Weights of a small image VQ-VAE.
Training: adamw at rate 0.0011, batches of 256.
Rows from block 2 of the encoder of a small image VQ-VAE, named by matrix and row number. Rows with one number belong to one channel. Each number is 50 + 15 x the weight over its row's rms, rounded and kept within 0 to 99. All counts start at 0.
After each channel's rows are labels from the 100 images, of 14848, where the channel reaches its highest value: "colour at peak" is the nearest of a few named colours to the mean colour under the peak. Only what is clearly more common there than usual is listed. The data: capsule endoscopy frames (Kvasir-Capsule). In brackets: how many of the 100.
# convs0: first 3x3 conv (encoder.blocks.2.convs.0.weight, 96x96x3x3, each kernel summed), inputs 0-95
# convs1: second 3x3 conv (encoder.blocks.2.convs.1.weight, 96x96x3x3, transposed, each kernel summed), outputs 0-95

convs0.95:53 68 29 56 56 50 56 52 05 48 68 32 48 68 46 50 47 53 37 58 38 84 52 48 42 39 49 64 41 36 60 41 55 43 51 62 68 38 50 99 68 86 40 50 48 27 45 40 50 55 54 50 47 61 55 76 35 91 49 49 49 44 43 63 19 71 55 53 51 50 46 34 73 41 49 50 53 48 54 53 49 49 52 50 51 47 40 85 06 51 45 49 58 50 53 54
convs1.95:39 50 55 35 33 15 45 46 40 45 45 50 52 44 49 51 36 40 45 75 30 41 48 40 50 51 50 43 54 42 42 49 50 51 50 40 39 24 54 40 45 42 51 00 60 69 59 48 74 62 42 14 42 46 48 40 50 39 65 23 74 41 51 48 46 43 59 49 34 43 41 50 38 57 40 50 47 37 48 43 33 42 50 43 50 36 61 41 59 44 45 00 50 35 10 60
colour at peak: black (91)

convs0.34:11 00 41 54 50 50 54 20 48 54 40 50 38 40 34 44 40 49 53 50 48 52 52 59 41 26 35 46 54 28 38 63 19 68 53 48 52 54 44 50 49 42 31 54 48 49 49 37 45 44 32 48 56 46 43 47 46 50 51 47 38 47 37 48 52 51 59 53 50 17 53 26 50 39 52 25 56 57 49 55 43 41 23 61 42 42 43 33 43 57 35 38 00 46 51 20
convs1.34:61 99 40 52 53 50 40 65 45 46 50 54 49 49 71 54 62 52 56 51 50 67 49 45 38 50 93 58 31 35 71 30 74 29 61 45 41 50 50 40 50 55 60 51 50 45 50 56 48 50 56 50 54 40 49 44 43 28 57 48 55 51 60 59 46 43 54 15 47 71 65 63 48 54 60 61 23 54 78 50 49 47 70 44 91 55 62 84 47 49 49 51 73 49 50 68
colour at peak: orange (33)

convs0.62:31 43 65 52 55 60 43 61 20 40 32 41 27 47 92 38 34 54 36 56 58 56 39 51 49 45 48 36 55 29 30 65 18 40 54 51 53 65 50 52 41 54 32 56 51 38 54 65 52 48 36 53 28 31 43 53 42 52 59 53 52 31 49 53 41 53 55 65 50 47 55 22 51 94 57 31 22 52 61 31 35 47 17 29 36 59 58 41 50 66 00 66 55 53 55 51
convs1.62:47 50 28 40 44 51 74 60 45 31 42 46 58 50 50 51 37 48 36 54 53 45 48 46 48 63 12 44 72 30 59 36 84 48 49 52 55 64 53 44 52 79 61 53 55 41 47 62 57 42 70 56 64 57 48 46 57 54 51 44 56 47 47 80 41 42 54 72 48 78 42 29 49 00 49 64 24 47 40 75 53 45 57 54 86 43 48 69 63 12 48 47 95 48 48 48
colour at peak: grey (31)

convs0.27:40 43 63 58 56 50 54 47 80 50 47 79 59 51 39 99 51 48 72 53 36 47 55 52 12 82 52 34 51 52 37 51 59 68 83 51 52 56 72 50 48 49 67 70 68 12 47 42 75 41 43 87 57 43 53 52 61 50 50 48 56 54 90 51 98 47 46 48 49 47 46 69 51 45 53 59 61 48 56 57 50 35 53 50 54 49 49 47 47 50 53 56 56 69 52 48
convs1.27:43 35 54 50 48 50 51 49 51 48 49 00 66 32 51 36 50 42 42 50 47 49 39 51 74 00 18 51 50 51 47 52 15 52 31 48 50 49 55 49 32 44 08 50 50 42 50 41 50 49 51 50 44 46 51 49 48 51 50 50 47 49 27 51 47 52 44 50 50 50 49 15 47 51 48 31 44 49 50 45 53 61 51 55 41 48 43 49 50 51 49 51 24 50 50 41
colour at peak: grey (36)

convs0.65:26 23 17 52 54 53 52 45 41 45 50 20 34 49 20 49 43 47 48 50 42 36 45 47 42 28 43 26 50 49 00 57 45 40 52 51 49 51 50 51 51 35 48 52 47 45 49 51 51 49 44 52 53 00 24 50 67 48 52 49 49 52 51 21 44 50 35 52 54 37 43 43 51 46 24 31 47 45 03 52 39 51 29 53 55 47 44 42 45 39 52 45 52 52 51 38
convs1.65:87 97 75 61 68 52 39 41 58 66 79 72 45 50 65 51 56 56 71 45 49 83 55 54 38 53 71 76 54 71 67 57 64 46 56 49 50 55 50 51 56 87 62 46 53 50 51 64 50 50 59 51 53 57 52 47 00 49 52 47 58 50 52 84 60 53 53 45 53 66 50 70 51 75 64 71 61 55 74 49 49 49 66 77 49 50 55 60 49 75 51 54 45 45 52 57
colour at peak: orange (41)

convs0.82:07 42 58 53 58 46 37 48 55 44 42 50 42 58 26 59 50 43 45 53 42 25 47 43 51 37 33 26 12 43 19 58 38 65 53 51 52 40 55 46 26 13 22 54 42 42 43 46 50 53 14 51 50 27 67 47 69 46 51 50 43 65 60 55 42 44 27 59 56 00 55 42 45 44 34 46 58 54 33 49 50 37 30 37 51 52 47 05 39 68 42 53 57 53 57 56
convs1.82:58 62 29 52 55 58 55 64 32 46 48 51 49 51 67 77 54 47 44 46 23 42 65 33 64 47 51 56 77 27 56 46 60 81 49 36 51 46 53 58 55 52 99 52 41 33 66 48 52 55 64 52 57 70 14 34 71 45 49 48 50 15 40 21 45 59 19 28 54 83 40 49 57 43 52 42 50 48 36 50 51 32 37 65 62 51 51 72 52 36 58 51 80 53 54 48
colour at peak: pink (33)

convs0.40:23 12 10 55 52 55 53 55 08 51 23 35 38 42 38 49 62 44 52 46 46 53 53 52 54 37 18 43 78 28 38 41 14 10 41 50 53 51 39 50 52 49 38 52 47 46 52 50 44 45 33 50 44 39 34 49 81 48 52 55 44 55 55 52 44 54 49 68 51 46 64 44 53 31 44 49 66 53 03 49 37 51 07 60 54 49 33 35 46 58 67 48 55 51 50 46
convs1.40:74 99 90 57 62 48 63 49 50 46 56 69 53 49 34 84 37 57 79 49 48 62 65 38 45 61 54 56 15 50 66 59 58 81 51 46 43 51 48 51 51 59 80 50 57 42 56 63 50 50 80 50 50 45 35 44 29 45 52 47 57 53 52 49 50 49 45 42 46 77 41 62 47 45 69 49 53 54 71 54 50 48 88 55 70 54 67 67 48 44 03 44 64 48 50 64
colour at peak: yellow (25)

convs0.69:38 43 50 51 51 48 40 61 46 43 36 06 44 51 20 50 51 49 44 50 43 27 08 49 51 34 44 00 50 46 07 41 45 27 51 51 49 50 49 49 49 40 35 51 49 51 50 50 50 50 46 51 49 00 34 51 68 49 51 49 50 51 50 30 49 49 35 45 49 12 49 40 50 45 09 42 49 42 40 43 43 49 38 34 51 49 43 42 49 44 47 49 55 51 50 48
convs1.69:76 72 63 52 55 52 64 41 66 80 63 84 50 50 75 42 50 51 91 50 51 71 82 59 48 51 66 75 66 68 77 74 76 62 50 50 55 52 50 55 55 72 59 50 50 56 50 53 50 50 52 50 50 81 52 50 18 56 50 51 51 50 52 70 57 51 52 65 51 63 53 63 51 69 79 64 62 65 55 59 54 58 58 99 48 50 51 58 50 80 60 50 50 50 50 46
colour at peak: orange (33)

convs0.61:38 75 43 54 54 50 44 53 08 48 64 41 49 53 44 50 44 51 45 57 45 70 38 43 29 31 49 69 45 35 68 37 49 40 51 68 66 36 50 83 57 97 42 50 47 36 44 47 50 51 59 50 47 52 51 79 29 89 50 50 51 28 50 62 00 53 55 43 50 54 47 36 65 38 63 64 56 49 52 47 33 47 52 54 51 50 36 72 15 49 48 48 69 50 50 54
convs1.61:38 50 55 35 30 22 43 38 41 47 47 50 51 42 48 50 37 40 45 66 37 44 49 44 50 51 50 45 54 34 48 49 49 51 50 44 43 26 52 43 49 41 50 00 60 64 58 45 74 56 43 16 42 47 49 43 49 42 59 22 76 34 51 47 45 43 53 39 35 42 42 50 43 55 36 51 48 35 50 41 33 45 52 45 49 24 59 38 58 44 47 00 49 37 07 54
colour at peak: black (100)

convs0.25:49 31 59 45 47 55 68 32 56 51 46 60 52 39 54 57 41 63 47 49 50 50 54 34 30 96 65 41 05 26 35 08 50 49 50 52 51 60 49 52 52 47 36 55 33 42 27 45 62 44 42 57 57 45 46 54 53 60 52 53 59 34 46 47 30 54 51 60 52 54 34 61 52 66 55 33 53 39 56 46 34 43 99 38 41 52 73 46 36 44 31 51 51 46 52 65
convs1.25:53 64 56 49 37 53 53 65 61 50 50 08 56 32 52 50 59 49 43 51 50 51 07 61 84 42 29 52 51 25 80 59 52 62 29 51 50 48 55 63 59 40 49 50 31 49 44 30 55 49 64 51 27 60 65 51 79 52 45 51 45 43 24 46 72 52 32 40 50 61 06 41 49 40 69 57 70 33 38 31 59 71 47 52 21 48 40 56 49 28 84 52 40 60 51 24
colour at peak: grey (39)

convs0.58:54 68 49 47 50 46 42 80 44 45 68 20 67 45 54 61 45 44 50 56 33 35 20 59 37 36 53 53 47 54 72 91 59 44 44 50 51 40 34 50 48 60 48 49 37 81 43 45 50 17 38 51 66 37 41 49 59 53 48 36 53 00 51 82 35 47 38 49 45 58 45 50 51 38 58 70 29 57 37 73 19 48 40 52 66 57 44 56 57 81 60 56 62 49 49 15
convs1.58:58 49 55 47 40 52 33 44 63 51 44 51 34 42 36 10 57 51 44 44 59 52 37 53 44 53 25 59 30 30 43 00 11 48 44 51 54 46 47 60 57 50 40 51 53 58 52 37 58 50 57 53 45 78 41 51 20 49 41 51 50 43 17 26 45 49 46 43 48 25 44 40 52 70 55 32 64 46 34 10 57 54 75 51 06 49 53 57 51 48 66 50 23 56 49 42
colour at peak: grey (61)

convs0.9:24 47 59 55 50 54 24 37 56 51 36 59 35 52 31 50 50 53 47 48 50 00 41 51 41 56 56 42 20 41 00 41 42 62 53 47 41 56 51 48 42 09 48 52 54 46 45 50 51 55 36 54 46 04 48 51 48 55 52 44 49 43 49 20 65 50 30 36 48 27 57 46 35 60 14 50 47 43 48 41 46 46 30 41 37 48 52 18 52 73 47 55 49 52 49 46
convs1.9:69 75 15 57 53 60 71 43 68 65 28 46 47 48 82 27 30 54 54 40 53 51 64 51 42 57 45 33 99 70 88 61 62 25 53 50 65 63 49 49 53 94 43 50 46 40 39 52 48 43 60 59 74 83 45 49 51 69 54 52 48 40 58 72 43 51 31 44 58 63 53 49 52 20 71 43 38 61 36 55 62 58 58 65 40 37 54 72 50 45 47 52 48 50 41 53
colour at peak: grey (29)

convs0.81:44 34 43 49 50 53 50 28 72 47 37 62 54 48 28 57 41 52 54 49 45 18 63 36 36 66 37 19 00 22 21 70 52 60 51 50 51 57 49 49 26 28 53 53 45 27 31 56 52 53 37 53 58 01 28 48 49 55 53 43 55 36 48 30 36 46 28 53 49 37 40 47 47 46 43 43 39 53 52 52 61 43 76 28 53 45 57 35 44 65 12 50 51 51 50 48
convs1.81:55 80 61 56 43 59 49 67 56 52 79 47 51 42 75 56 66 51 40 43 61 68 41 72 72 58 62 55 86 47 80 49 41 37 46 55 58 52 45 58 80 47 43 51 43 49 39 46 56 31 76 55 41 77 75 62 94 62 48 52 47 43 40 48 77 59 53 55 54 75 37 59 55 47 48 65 74 37 50 33 58 69 34 53 42 43 43 62 49 22 98 53 65 55 47 36
colour at peak: black (57)

convs0.63:10 21 52 55 55 78 58 16 71 54 40 36 56 44 30 53 36 55 30 60 56 55 34 39 40 48 52 44 43 00 28 39 46 22 59 47 40 54 53 50 49 45 61 52 43 47 62 53 52 33 31 54 47 45 26 45 51 50 56 73 50 55 38 53 28 47 47 65 60 23 45 48 48 44 54 35 54 45 37 48 26 32 41 50 30 47 55 38 20 55 24 37 48 52 52 53
convs1.63:33 48 31 49 50 45 18 46 48 69 35 58 71 41 49 24 46 45 40 53 37 45 75 42 54 56 63 40 63 69 34 30 75 51 44 40 62 50 47 43 35 44 58 62 51 56 51 41 56 46 33 53 62 48 61 47 19 43 50 41 53 16 28 37 43 51 75 21 41 13 69 31 52 21 00 51 09 39 35 61 45 51 44 41 46 53 54 39 50 50 39 52 35 55 54 43
colour at peak: pink (46)

convs0.4:48 25 36 50 50 53 63 16 17 60 59 78 20 53 57 45 54 46 64 48 49 52 55 55 45 41 79 58 77 63 41 34 59 00 51 50 52 57 34 53 51 45 55 50 50 00 62 42 45 34 42 45 51 42 42 50 64 53 58 69 39 56 60 61 35 60 55 80 54 51 39 42 52 56 54 52 72 55 35 71 61 39 00 58 55 42 47 46 42 73 58 63 42 50 51 50
convs1.4:41 48 60 49 45 30 50 79 50 13 45 55 64 44 41 47 37 38 43 54 35 30 30 33 51 50 38 41 38 44 03 34 45 55 38 46 46 21 53 43 31 38 54 47 60 30 70 33 51 58 67 51 43 40 41 43 38 33 47 43 51 10 47 38 43 46 53 79 44 13 45 41 40 32 22 27 26 46 57 45 31 41 17 25 59 46 50 38 59 46 27 50 61 51 42 57
colour at peak: black (100)

convs0.74:41 36 54 49 54 54 22 73 18 47 52 31 58 53 52 55 69 42 45 55 44 46 29 60 70 09 61 61 68 38 41 49 51 64 48 51 51 48 48 51 57 58 40 47 58 88 66 54 51 52 49 50 49 56 33 50 92 49 44 47 52 22 53 65 46 50 33 54 53 51 52 53 52 67 63 93 57 49 11 50 34 59 21 68 62 54 35 54 72 63 97 54 66 51 47 39
convs1.74:55 62 01 51 47 44 45 42 49 36 35 46 37 52 19 37 34 50 48 51 49 61 50 40 38 47 06 54 19 47 39 22 08 29 59 51 49 48 47 51 50 50 49 45 59 44 54 47 52 49 52 49 54 60 22 50 00 41 46 49 54 46 25 23 43 47 49 59 47 32 38 43 52 10 37 28 37 41 50 31 43 49 64 52 25 51 52 55 50 51 37 48 56 47 50 42
colour at peak: pink (64)

convs0.32:48 38 47 49 50 39 53 44 64 26 44 62 45 45 45 51 49 53 54 51 46 00 57 42 37 64 48 47 48 50 29 66 48 57 51 25 27 52 50 20 39 08 50 52 44 41 28 47 51 49 24 52 56 14 60 32 44 17 49 38 48 51 51 53 51 26 47 48 39 31 69 65 21 48 38 33 56 53 48 57 57 34 70 30 51 47 59 12 22 62 32 56 49 50 51 43
convs1.32:57 52 71 48 32 55 43 59 74 57 47 25 48 41 65 25 51 52 49 47 52 54 37 71 75 54 57 69 67 42 83 35 50 53 36 48 50 48 42 68 74 50 60 50 40 52 46 45 60 45 67 55 34 68 67 52 67 53 44 51 45 37 18 46 68 69 09 47 51 53 38 48 47 61 71 55 61 47 40 24 62 73 36 52 00 52 40 65 48 33 85 52 32 63 50 22
colour at peak: grey (40)

convs0.21:63 46 68 62 44 54 55 62 65 47 44 75 53 41 48 71 59 69 61 50 46 40 54 52 07 99 43 36 59 49 17 48 50 61 80 51 51 60 56 51 47 50 62 65 50 29 20 28 82 49 39 78 50 40 49 52 59 51 50 50 50 51 57 56 99 44 45 65 48 37 46 83 52 52 54 57 69 43 73 46 57 51 76 48 44 53 62 49 47 49 62 58 44 63 52 59
convs1.21:50 19 53 49 43 50 54 50 53 48 49 00 61 28 48 34 50 48 44 50 50 47 30 53 85 00 12 52 50 51 54 53 24 58 24 49 50 49 51 51 39 33 40 50 45 43 50 37 52 48 51 50 37 51 51 49 44 49 50 50 46 47 17 51 49 52 38 50 50 52 37 16 47 44 53 27 44 47 51 37 52 65 50 56 32 49 43 50 50 50 50 51 14 57 50 36
colour at peak: grey (27)