A small image VQ-VAE, trained from scratch: 10M parameters, encoder arch resnet.
Rows from block 7 of the encoder, named by matrix and row number. Rows with one number belong to one channel. Each number is 500 + 25 x the weight over its row's rms, rounded and kept within 0 to 999. All counts start at 0. Numbers have three digits each. After the name is the row's rms in percent of the matrix's.
# convs0: first 3x3 conv (encoder.blocks.7.convs.0.weight, 384x384x3x3), inputs 221-237, a 3x3 kernel for each
# convs1: second 3x3 conv (encoder.blocks.7.convs.1.weight, 384x384x3x3, transposed), outputs 221-237, a 3x3 kernel for each
convs0.357 104:492500530512503513516501486502505503509502501504500501479518472420543542511512480503498496480494512499499510503497490493502546499433521516501500486483476502518513484506478501498484504510496494503494505512518503494492491498501502497507546491491515488477475532571526490508497491524389504436524498525491499507420480620419498496419499525425466502475521502510473505448466496516497489518447569554441539524491502501485499525496539507501501516500481493505511503536508
convs0.358 098:490490495491498496484500498502498500499490500499502499502499476499504495504497496477491495485506500466495498498499504495489482473492471498498495492593495496512516495500493500476494497502496498494499498605512501495502498485484501449491499499495506509496497508516466489498518522517499499502499489494510503503498522500484483500500500565494554511510467496489508493531601481492477487489498500480501496498557525499495502502520503497497502512500502499505498488494497
convs0.359 103:513506482507515498490466473509501498500502521495500502460492469511551431500539494464492467462446479494500500506509496479522465504502516509482500480507261503484482501461503488451463473483480512498504484514513527502499530508492500497480497501502502491501535502535494499512455507489611587546498437499497542471384497503481508476487461492487528539511510497513507513511525392513518515503478489536470525491487455497500496505485493495490486489496498464491463495498500
convs0.360 099:560544537501497509525500505507498471499511443498509422507504515453500505482499535506501495485483477499502493486503484504498465440497492505537476522505464540496421506564483498500445497492499481485525487469466501506493459504479500495503496501530490488499461483538439531485530488444505533499461510439500470514500504492521496490509497497510498467508473497472527419489496465503491428499506463502498504518547505506495487490508495494499458500500505494492503522545527
convs0.361 089:501515518490504518433509500503481479509501514496495488489472424500501481485502491502498535495521516493554520528412480486486428499404441443495494492498506500524496447505503482469505462495498500480511497451496517494484503484494499397478525502479449522505500492510499509480515521458498507524481520488500486480534476493508491465488481527501525519466481554519523499509464505483500529463493449465448498479523504498527511500511576468501483488515480501500497464501475
convs0.362 107:494447497501498500506488499496521499502501498500512503488495520487497505547566532515492501503499502525531507503508506508474503499521447492526504506505501491512497478429520507507539502494499497556497496511485498503499502525498506501489493497466498478520488494473491519490504473459497502471557492519510410499538507511513552529501484448479490507478547511491466523493496507503499531492502469498494516457403499500538508495489493492499499511452503513518513519531504
convs0.363 091:530493505409482519507473493480500433496525507500502499497532504500501542481502527512517537485526495514529515503499511482503482499491486502498495500530532447529519502526462508437555506506495500502505459504552481474468480502470488562501551490495493536504500539551498500518486504506470483498471496500487520521522552505500529492515504592515465451502542460504510483481488499459488473481473499508570467493492485493510446502540502492524491493506502502512515511500503
convs0.364 105:466462512502501495463490492479488501509538498493502496497497491507560478506497472471467490479488502449488499509493498508493507516494492504485503504292501519499524506508504526451484522486516493503520499391490491488490496506498495492494494472507490498512483554500496499500503494493559527507521523547508471500478525474537482483517500523470478534502481503508489472544347507508492496490457468473478506487492495488502498499499496503504498486501472507482492503492492
convs0.365 097:470530530484488436512474470502490503504517499497494503464498489486477500456452475502499503490490429506502492493433484483506504460448504513502506469543500498527490499489508482479507507495486497462436464481491489475486500439496478494483492491500544510499494507483502504436501525539515507489499491474476426423492474501470438503475493503485566431491521492503497501500497506479505536448509515489510455477538515500496464493459497482459483495497513492489495497491502
convs0.366 101:506506533485494502543512500487466499498500486501505513544516472467498493510499528491489498499502457494504447515482402480498504490464515501500507513511499502514503408484488497470491478486498473487504495488493486484511444490477492509494523522515490487495495531498536500506605545557488489455503499498497505509532497453500494490558499498464461451506509497500583537488502474500482509465506566491470495548502467488499498491498461510498493451443499506503495518510527
convs0.367 129:499498477490559499476486491499499504507514501500501500503497499488497502528525509486499498497491511507497511483525528501456524535520489503501500500438499498503506499504505512459504495503496493502500495476497499502499497502500500509506498509506506490503479490504499531500511513501437479456516509501490498502504505508503493496475494508499448521485514515514501510497434500502502522504503494516503501490416498499496495502575488497500497502505524519503522523517516
convs0.368 105:532491502461499533501503525496502511495509504478501497522497503524482462458503513508498529499488526504505504444494539502486458491533511495509531505503510501483502502479493484504504501492531489501492489507504500506500496498501450498508471514502501475523476511451451500538418406416599548658458432455499468473488494462530472488539512486394512594478481510491478517508505517462474514495501455469512602512492504494473500498510503506499505491504515438509509438483517
convs0.369 093:526502503421484491498498488482489497502519505503521499501498489430465488442465521438485499397459496454466466478502530481495499516491501411432505507560525528528493531495505503449513533468511553501508478528512490442489500496493496485468508499501481471496494468504502529509527520523521534508463488465466504499447487434461500460481466501481480460501481526502458494503523493511515500491501529497506489585501486446490499479496492503514501489494493514510535517507498
convs0.370 124:485509498464497502500510504498496497504499496504504502496503503522504503498500535494500500510485504512514492476485502502501456494517480496488499285494525516504500515497520521512514503500521473528521466503485468500499495480511502491502496489506501509488524491484495500501479498467567537579479486499467497482500500488535489494498495491472494524503497484504507512365503505506515514490496479485500499496479502479501498556493501498493504490489502482493501490505508
convs0.371 106:484504495507500496486456473498495488498483469493500490443507510556509499505472511482491498481491457478501456470415503550483361492489503532507480488495498492496496504491484526494506475500501498488494531485485510466481498498509496424491500493504470513491489507441475487496435505475513459539469495480491506505470480400503501513473501428477524503524428489537500484482524505487467491490521497454478535500499501490513494523475495492508509499490510473511486488458534
convs0.372 096:472457488483503501504501487490499506500516506496498493501503500501550516536497496491482464497465481508504491503472514494533473479511516511509478504499495502512515481485500496516483510470459496477502476497512480502496501502478503495505491497471491507448490500543493430498481499530519553479491498470514527509464454561505507521536504528463514420502465518512555503488508520502485522500495445500507467495471434479506448497500489502500498464454503471517501477496482
convs0.373 101:501480516490512513495510548508449492479500527499500518492562579493472514479475548491485493516498483545489477474547523464499509479494568512468454507526534489510542522506480502525505492529488476502523501506441504487506494498505490493489467505495515499497494503494521511516475454455467512474498538508461509508419478491493507480547473497503445524478491501505458523463535490494516527489497501522514546489501502503488497500516483503508515500465479497538507496497514
convs0.374 102:474500508516487499533512501498500500341501498496500499490492504500471494505514511485500491474547482467496448479460461475519501510507513512497492405521511483505493501496507520490490494500498536489496467521494516492493501488502454501488533490491441501508500453508504516486499497512523486484517509533494503516447531512504508513486497485455507501490504485497560509460525530505507490499494498508518496502494504484505500491496497506489499483492485454501479500516480
convs0.375 086:473455469499483539494489506494527508446500497407461484498499530495479483484470465437434405480502510500528535528541506502482498447496501511501500496523499500509512496482478489505502493489483509516500474454492494471491547537520471478512477461482501540492550522519504450497494504502493491479549488496498505471470498455502479481527518549475531475555541498474517484497500508499493496535524498502503519500514502509516497518495465495494498501503502494495498485469496
convs0.376 083:522520503513499507548523499502503505544511469503506491494493498488498496508503502604539500528492491549487493427472467533497469479496496495501507521509441501502501503498499501473504494496484508509524504512522499500505445472506477501568470471501522501514490501486531526498505498487509516498496502515502478501481495502496489503504511499524501499495460516497503491490499494497471499476509532491472506464483502497492489496504500509473496499504535498497501502501501
convs0.377 109:524505524499528480504513493494498502496503497491496503497489523488484478458514506535500498532512502521512511480491493532478486491504460503533501511515508498488501502504495490545517504498517510500493497532511476501498503496502496500500469499490458501495468461523471499497447483452533511503500511493502507481497451500432499501511511497500507499494511467504514448524488513498500503523499510506572408462483472513492505496503507511498513481508498500534495492506474
convs1.357 097:496499455516509550487499502495495506498511510490496497512477471573488501529513491507502488495470520494492474480592503470524518501493514510500509437499574504497522500504504511455491499468499502502499503463508526497481499500496498424506499498496499498449502502411509470530507499498612521465493500507452551498464521506519522504496502497509517419494501516505488503455479587508492518487489503460501501475495537499517479494524441500502503501499497469485565498486486
convs1.358 121:505497511502479501505499499495500477495436497498500476526497477500364493516506505567483527499489512536500526499500475478501510506501510463502484498411517501502475521502479496495514511508488510496463460450493446504463512509503501357504495501498497504547499498494491502489481494473504531527494498483488502492499516466508499468494501500491241521517504520463496451493511511460506464500499509485501506461496468508499503506549507513505500498497482496499493479500473
convs1.359 094:487477492491473484483525567499500472485501500499503505503501490498500505474486452501497500386473505498552503468501544482477497483511477540510498357476505526494539505487500492511498491465493468464436499517508453485474503510518505506470511471503482487510503499514496502522492498505498502498473485505470461476483502468449497506502493497541493510493493503505506497384477508515514499491490483493499511491493551496496540508507503504501487504514510489502510496498501
convs1.360 101:478500512505499444492477501395499504494508496476499499493526497529511500522508554504510515507493525498493502494510507508511531507503558518505497493487498503501540547513483501496503504497502508497499474493516565488503545488486507478477509512470418501500470491459463474495485481457566499505499498508491505508486498501452482492502523506500533503474504514507501492509466493523455536516484511518519493548507444426493501493532492492512484487498515482496500496499507
convs1.361 092:527539507454547505528499512512531463510504474494500468489501475492498514488489506564499555502505495490470496505493506493461466498476443493500498495500488497495485509495534478501516512488514500495518509518460506481505513497525470521550519540506492545483487504489455536459494501487520526495556522503499498498502497486442498455509500496435507488517488525492465490501498460503472478513512522499505519507528571500504496529532444501512486511500498529519487498496488
convs1.362 089:433519424480503491508528504489499500497494506494447496499497491496492506504457507497499503502497505516489535504518490505502482496495490500477509487500503494573475490475487508504497498512498522506510498499507495486534498493498497477493483501499495506495489485490504512449498461448511480495503481523547514514478501503485535476505513527505504493501498494497498509487511495501526501514499500541502510522490523497499509496485532507442499491499502494506501471510475
convs1.363 099:523486503471500508514488495488502517533502484482501502475482508477505507502464461526508519494528430474496462460486448476505496476507486508485500509478491513492463488502464461491525519515487494466520493442514492499465523508502493500508515509465506481509483499477497488498501487530475498551551499488479509469514509458472510494503531512447545526490496492515488520500484498492496497550495570469454506515495513497530494418473471497500497512496507522500502479485485
convs1.364 089:478498485524484474553517545499503470501517490484501501498494500522486507521487501498546486488494462483513506483499501501504492525496472496499503489457491508478501499494520531457518477522506513466494525496495501513517502503510506477519498505530486484503454483506500506494503507537506495507500472497513514503504523524519505550486511468500596500485505501496493500476454462511477510497498542456458476502497545503513504491511505503495500501539505502519503512522513
convs1.365 092:407481476499477476496480486490504499499497491513509499499474484474460494482439499468501502516509523497505488485491484456477491484500474500497516480524500504493502515491482518491515504495495497506512515496497539507493544499496513516502499495533523499499493516526511504504573493541516503480527507533521481494459524469508506494493499495494490492515472487509480489475503487503496499468485462503499501511498518509481545503463499527559500495501486499500490488498475
convs1.366 083:491455482498489488478495468502502485514521514523510505523508490492502515504469492561509578556492521485466501501495503450493497491555535516502503503500503441464482490497517473504513492500519512492500521503508452505388526508511498472505478481479516525477501518510528491498503499513469454496487491456510509492487498515484452522483484491494480496499531575539495501498499518469439418544505507506505510471505510499502504500501497507498498546503522524500498511511501
convs1.367 151:501497502493439509507526486497490493501524498499500495525504495480437497530532496488481473500480491504506497577490481458525488513499560493497479501525496493501499507492492500500491489512501495501487486501475495502474498502500498492505491497500523501521511488503498512503491466485509561530486485470490489493463525472493497489496501510495362497497501501472494468496499488477501477505518506499452499456497470496499496504427500500499500496497499501524499494496487
convs1.368 090:465488471470500484493495469501500490484496433504502484502488456494500501507498489515498500536504502552549517505456510514502553478504547500510500491490441500492493504509522510503510519542475527502494506489406517507505487489506500500474473499504483504502495498492505508500498499483471508493488499496513474445499499451510499501482471508501504601481516475503528497474490409520516484461493475469474517492485499491509499503498538498482493509500492494496425515504499
convs1.369 089:517526499466497502520506506502506499500501493490441476491484500502501502513501505535511500504482479482433471492424494493423482488498499488492498501479504500509503494505517505500505500518524558523553499503469527501516498513512499491501453467486494493507540503515501510436499519503524494521504493486559529522514528503498463458463507510519503494490502514527502490488510473492465503526502534557526510518511506518498502483463494499489485533545500500512499499500499
convs1.370 104:471499483476494465491492431524501495487483453501506498508524496480506487514505495505497500504493507499510506513447537514542498496514498510506492503508358500541500501500501495523526499498479500502494515526408482494498509499501465509451477493513505459496498496493501505501465432520454497393496505517499471521496547467478500500518490510504477501502489507517524500511530418491503494462495497509494511506530532514503506516513541488499493497497507496493502479488473
convs1.371 102:474494474498501500470468489488499491497506483507495503475475449433446470469475500520512501503479474502512463499492494512508492504513517494490503513449500491530501496502486505478534493581466506480491499553507483478480505499505546499505495488493451498445464498499465525498593495502482541490521489523503493503507496482467505499464521499472524505498444503509488502518445500480525492498488501535506490493449471506507504483499523483499498490515511519491492500500489
convs1.372 102:479492506496490454568507481500478500498502495533501488471519515479517495468453453534517495477488505484504485502497517499496458545496494540509508475499475523468472514501499502497478513504474491484528500503504494493505548499511449500485553494502499476510488488523476501471453453503501563553487461542463487499515490440459511452470508506526516515514519510512500501492505504490470477506533531478505498507513500480501499502501511463535500501502493502502507495478473
convs1.373 103:500517498550571510501500497501534495528501501494439490503488490520491492520499495507456505498443497463441503496499496508517484532565528502558493494510518519515506499482514483504471502506500488497506518546461473446476473497505487502503502493493552500499544504477542505443497510494485521539535517588428499487501506477489455505488507551471500553516508497479517509517523500503498501487523538493488505557507536497511492497477482510476490513513500518504505490508502
convs1.374 092:519496497508496511533487512504501479520502423508537497502511490491497456481488493504512496467480519458510504466511468494482509541524495503454501482506495499499510441494498474506499487462491494501497534498524495476494505496501493509482520491509527522471507502498496503475462497511518495519486508495476445485486482505514498497523503500500499490513504489501486513497487468483502501513545526503503496474496497495503500482500488485503493521501502539502497508497495
convs1.375 085:594505505495496495503453469520483503504503502495488426509506497497494461487471490502500484498487502608550496487535519544521525506500493487490492523495495508499471505483510491491497500489486474487493481495492491494508477499483487459428504502529533476489487485485496504497493489490497477508476476493508483496502499471498490491462493513473501499505495506493462463504492486507485472518512495498504518502503516499497495491545508503508475499484498501499495513499499
convs1.376 097:436473485436492497431447485497496502320485514466494494508491499508498500491493500426473462477490435471435428551447490494492511482490508512503486561501469519502464505518493528501493507515490480500481503502485500505500500499506519488495505508500479462498471488474498499477509512498500515507547514500526501503524501489518508500481498523503490547494483507508504490513509472504518482502486473504492482519488460487500503288498501480488500498511532497503525498507509
convs1.377 098:495502503499500501478461499493501518500506499478503500496492480506514504494481478454490489485484480485434501507505510527452514553532499539500511533511526577515542518466501500510486492448513503509499510502475491495457507501502489508477487460495503539522500501502469522467545501534507508476493500567506504507497512514553501521489499496483479514428458478533472519527509484545500535486498527487504496508487496498497505467492499467491475534503522500500500510500513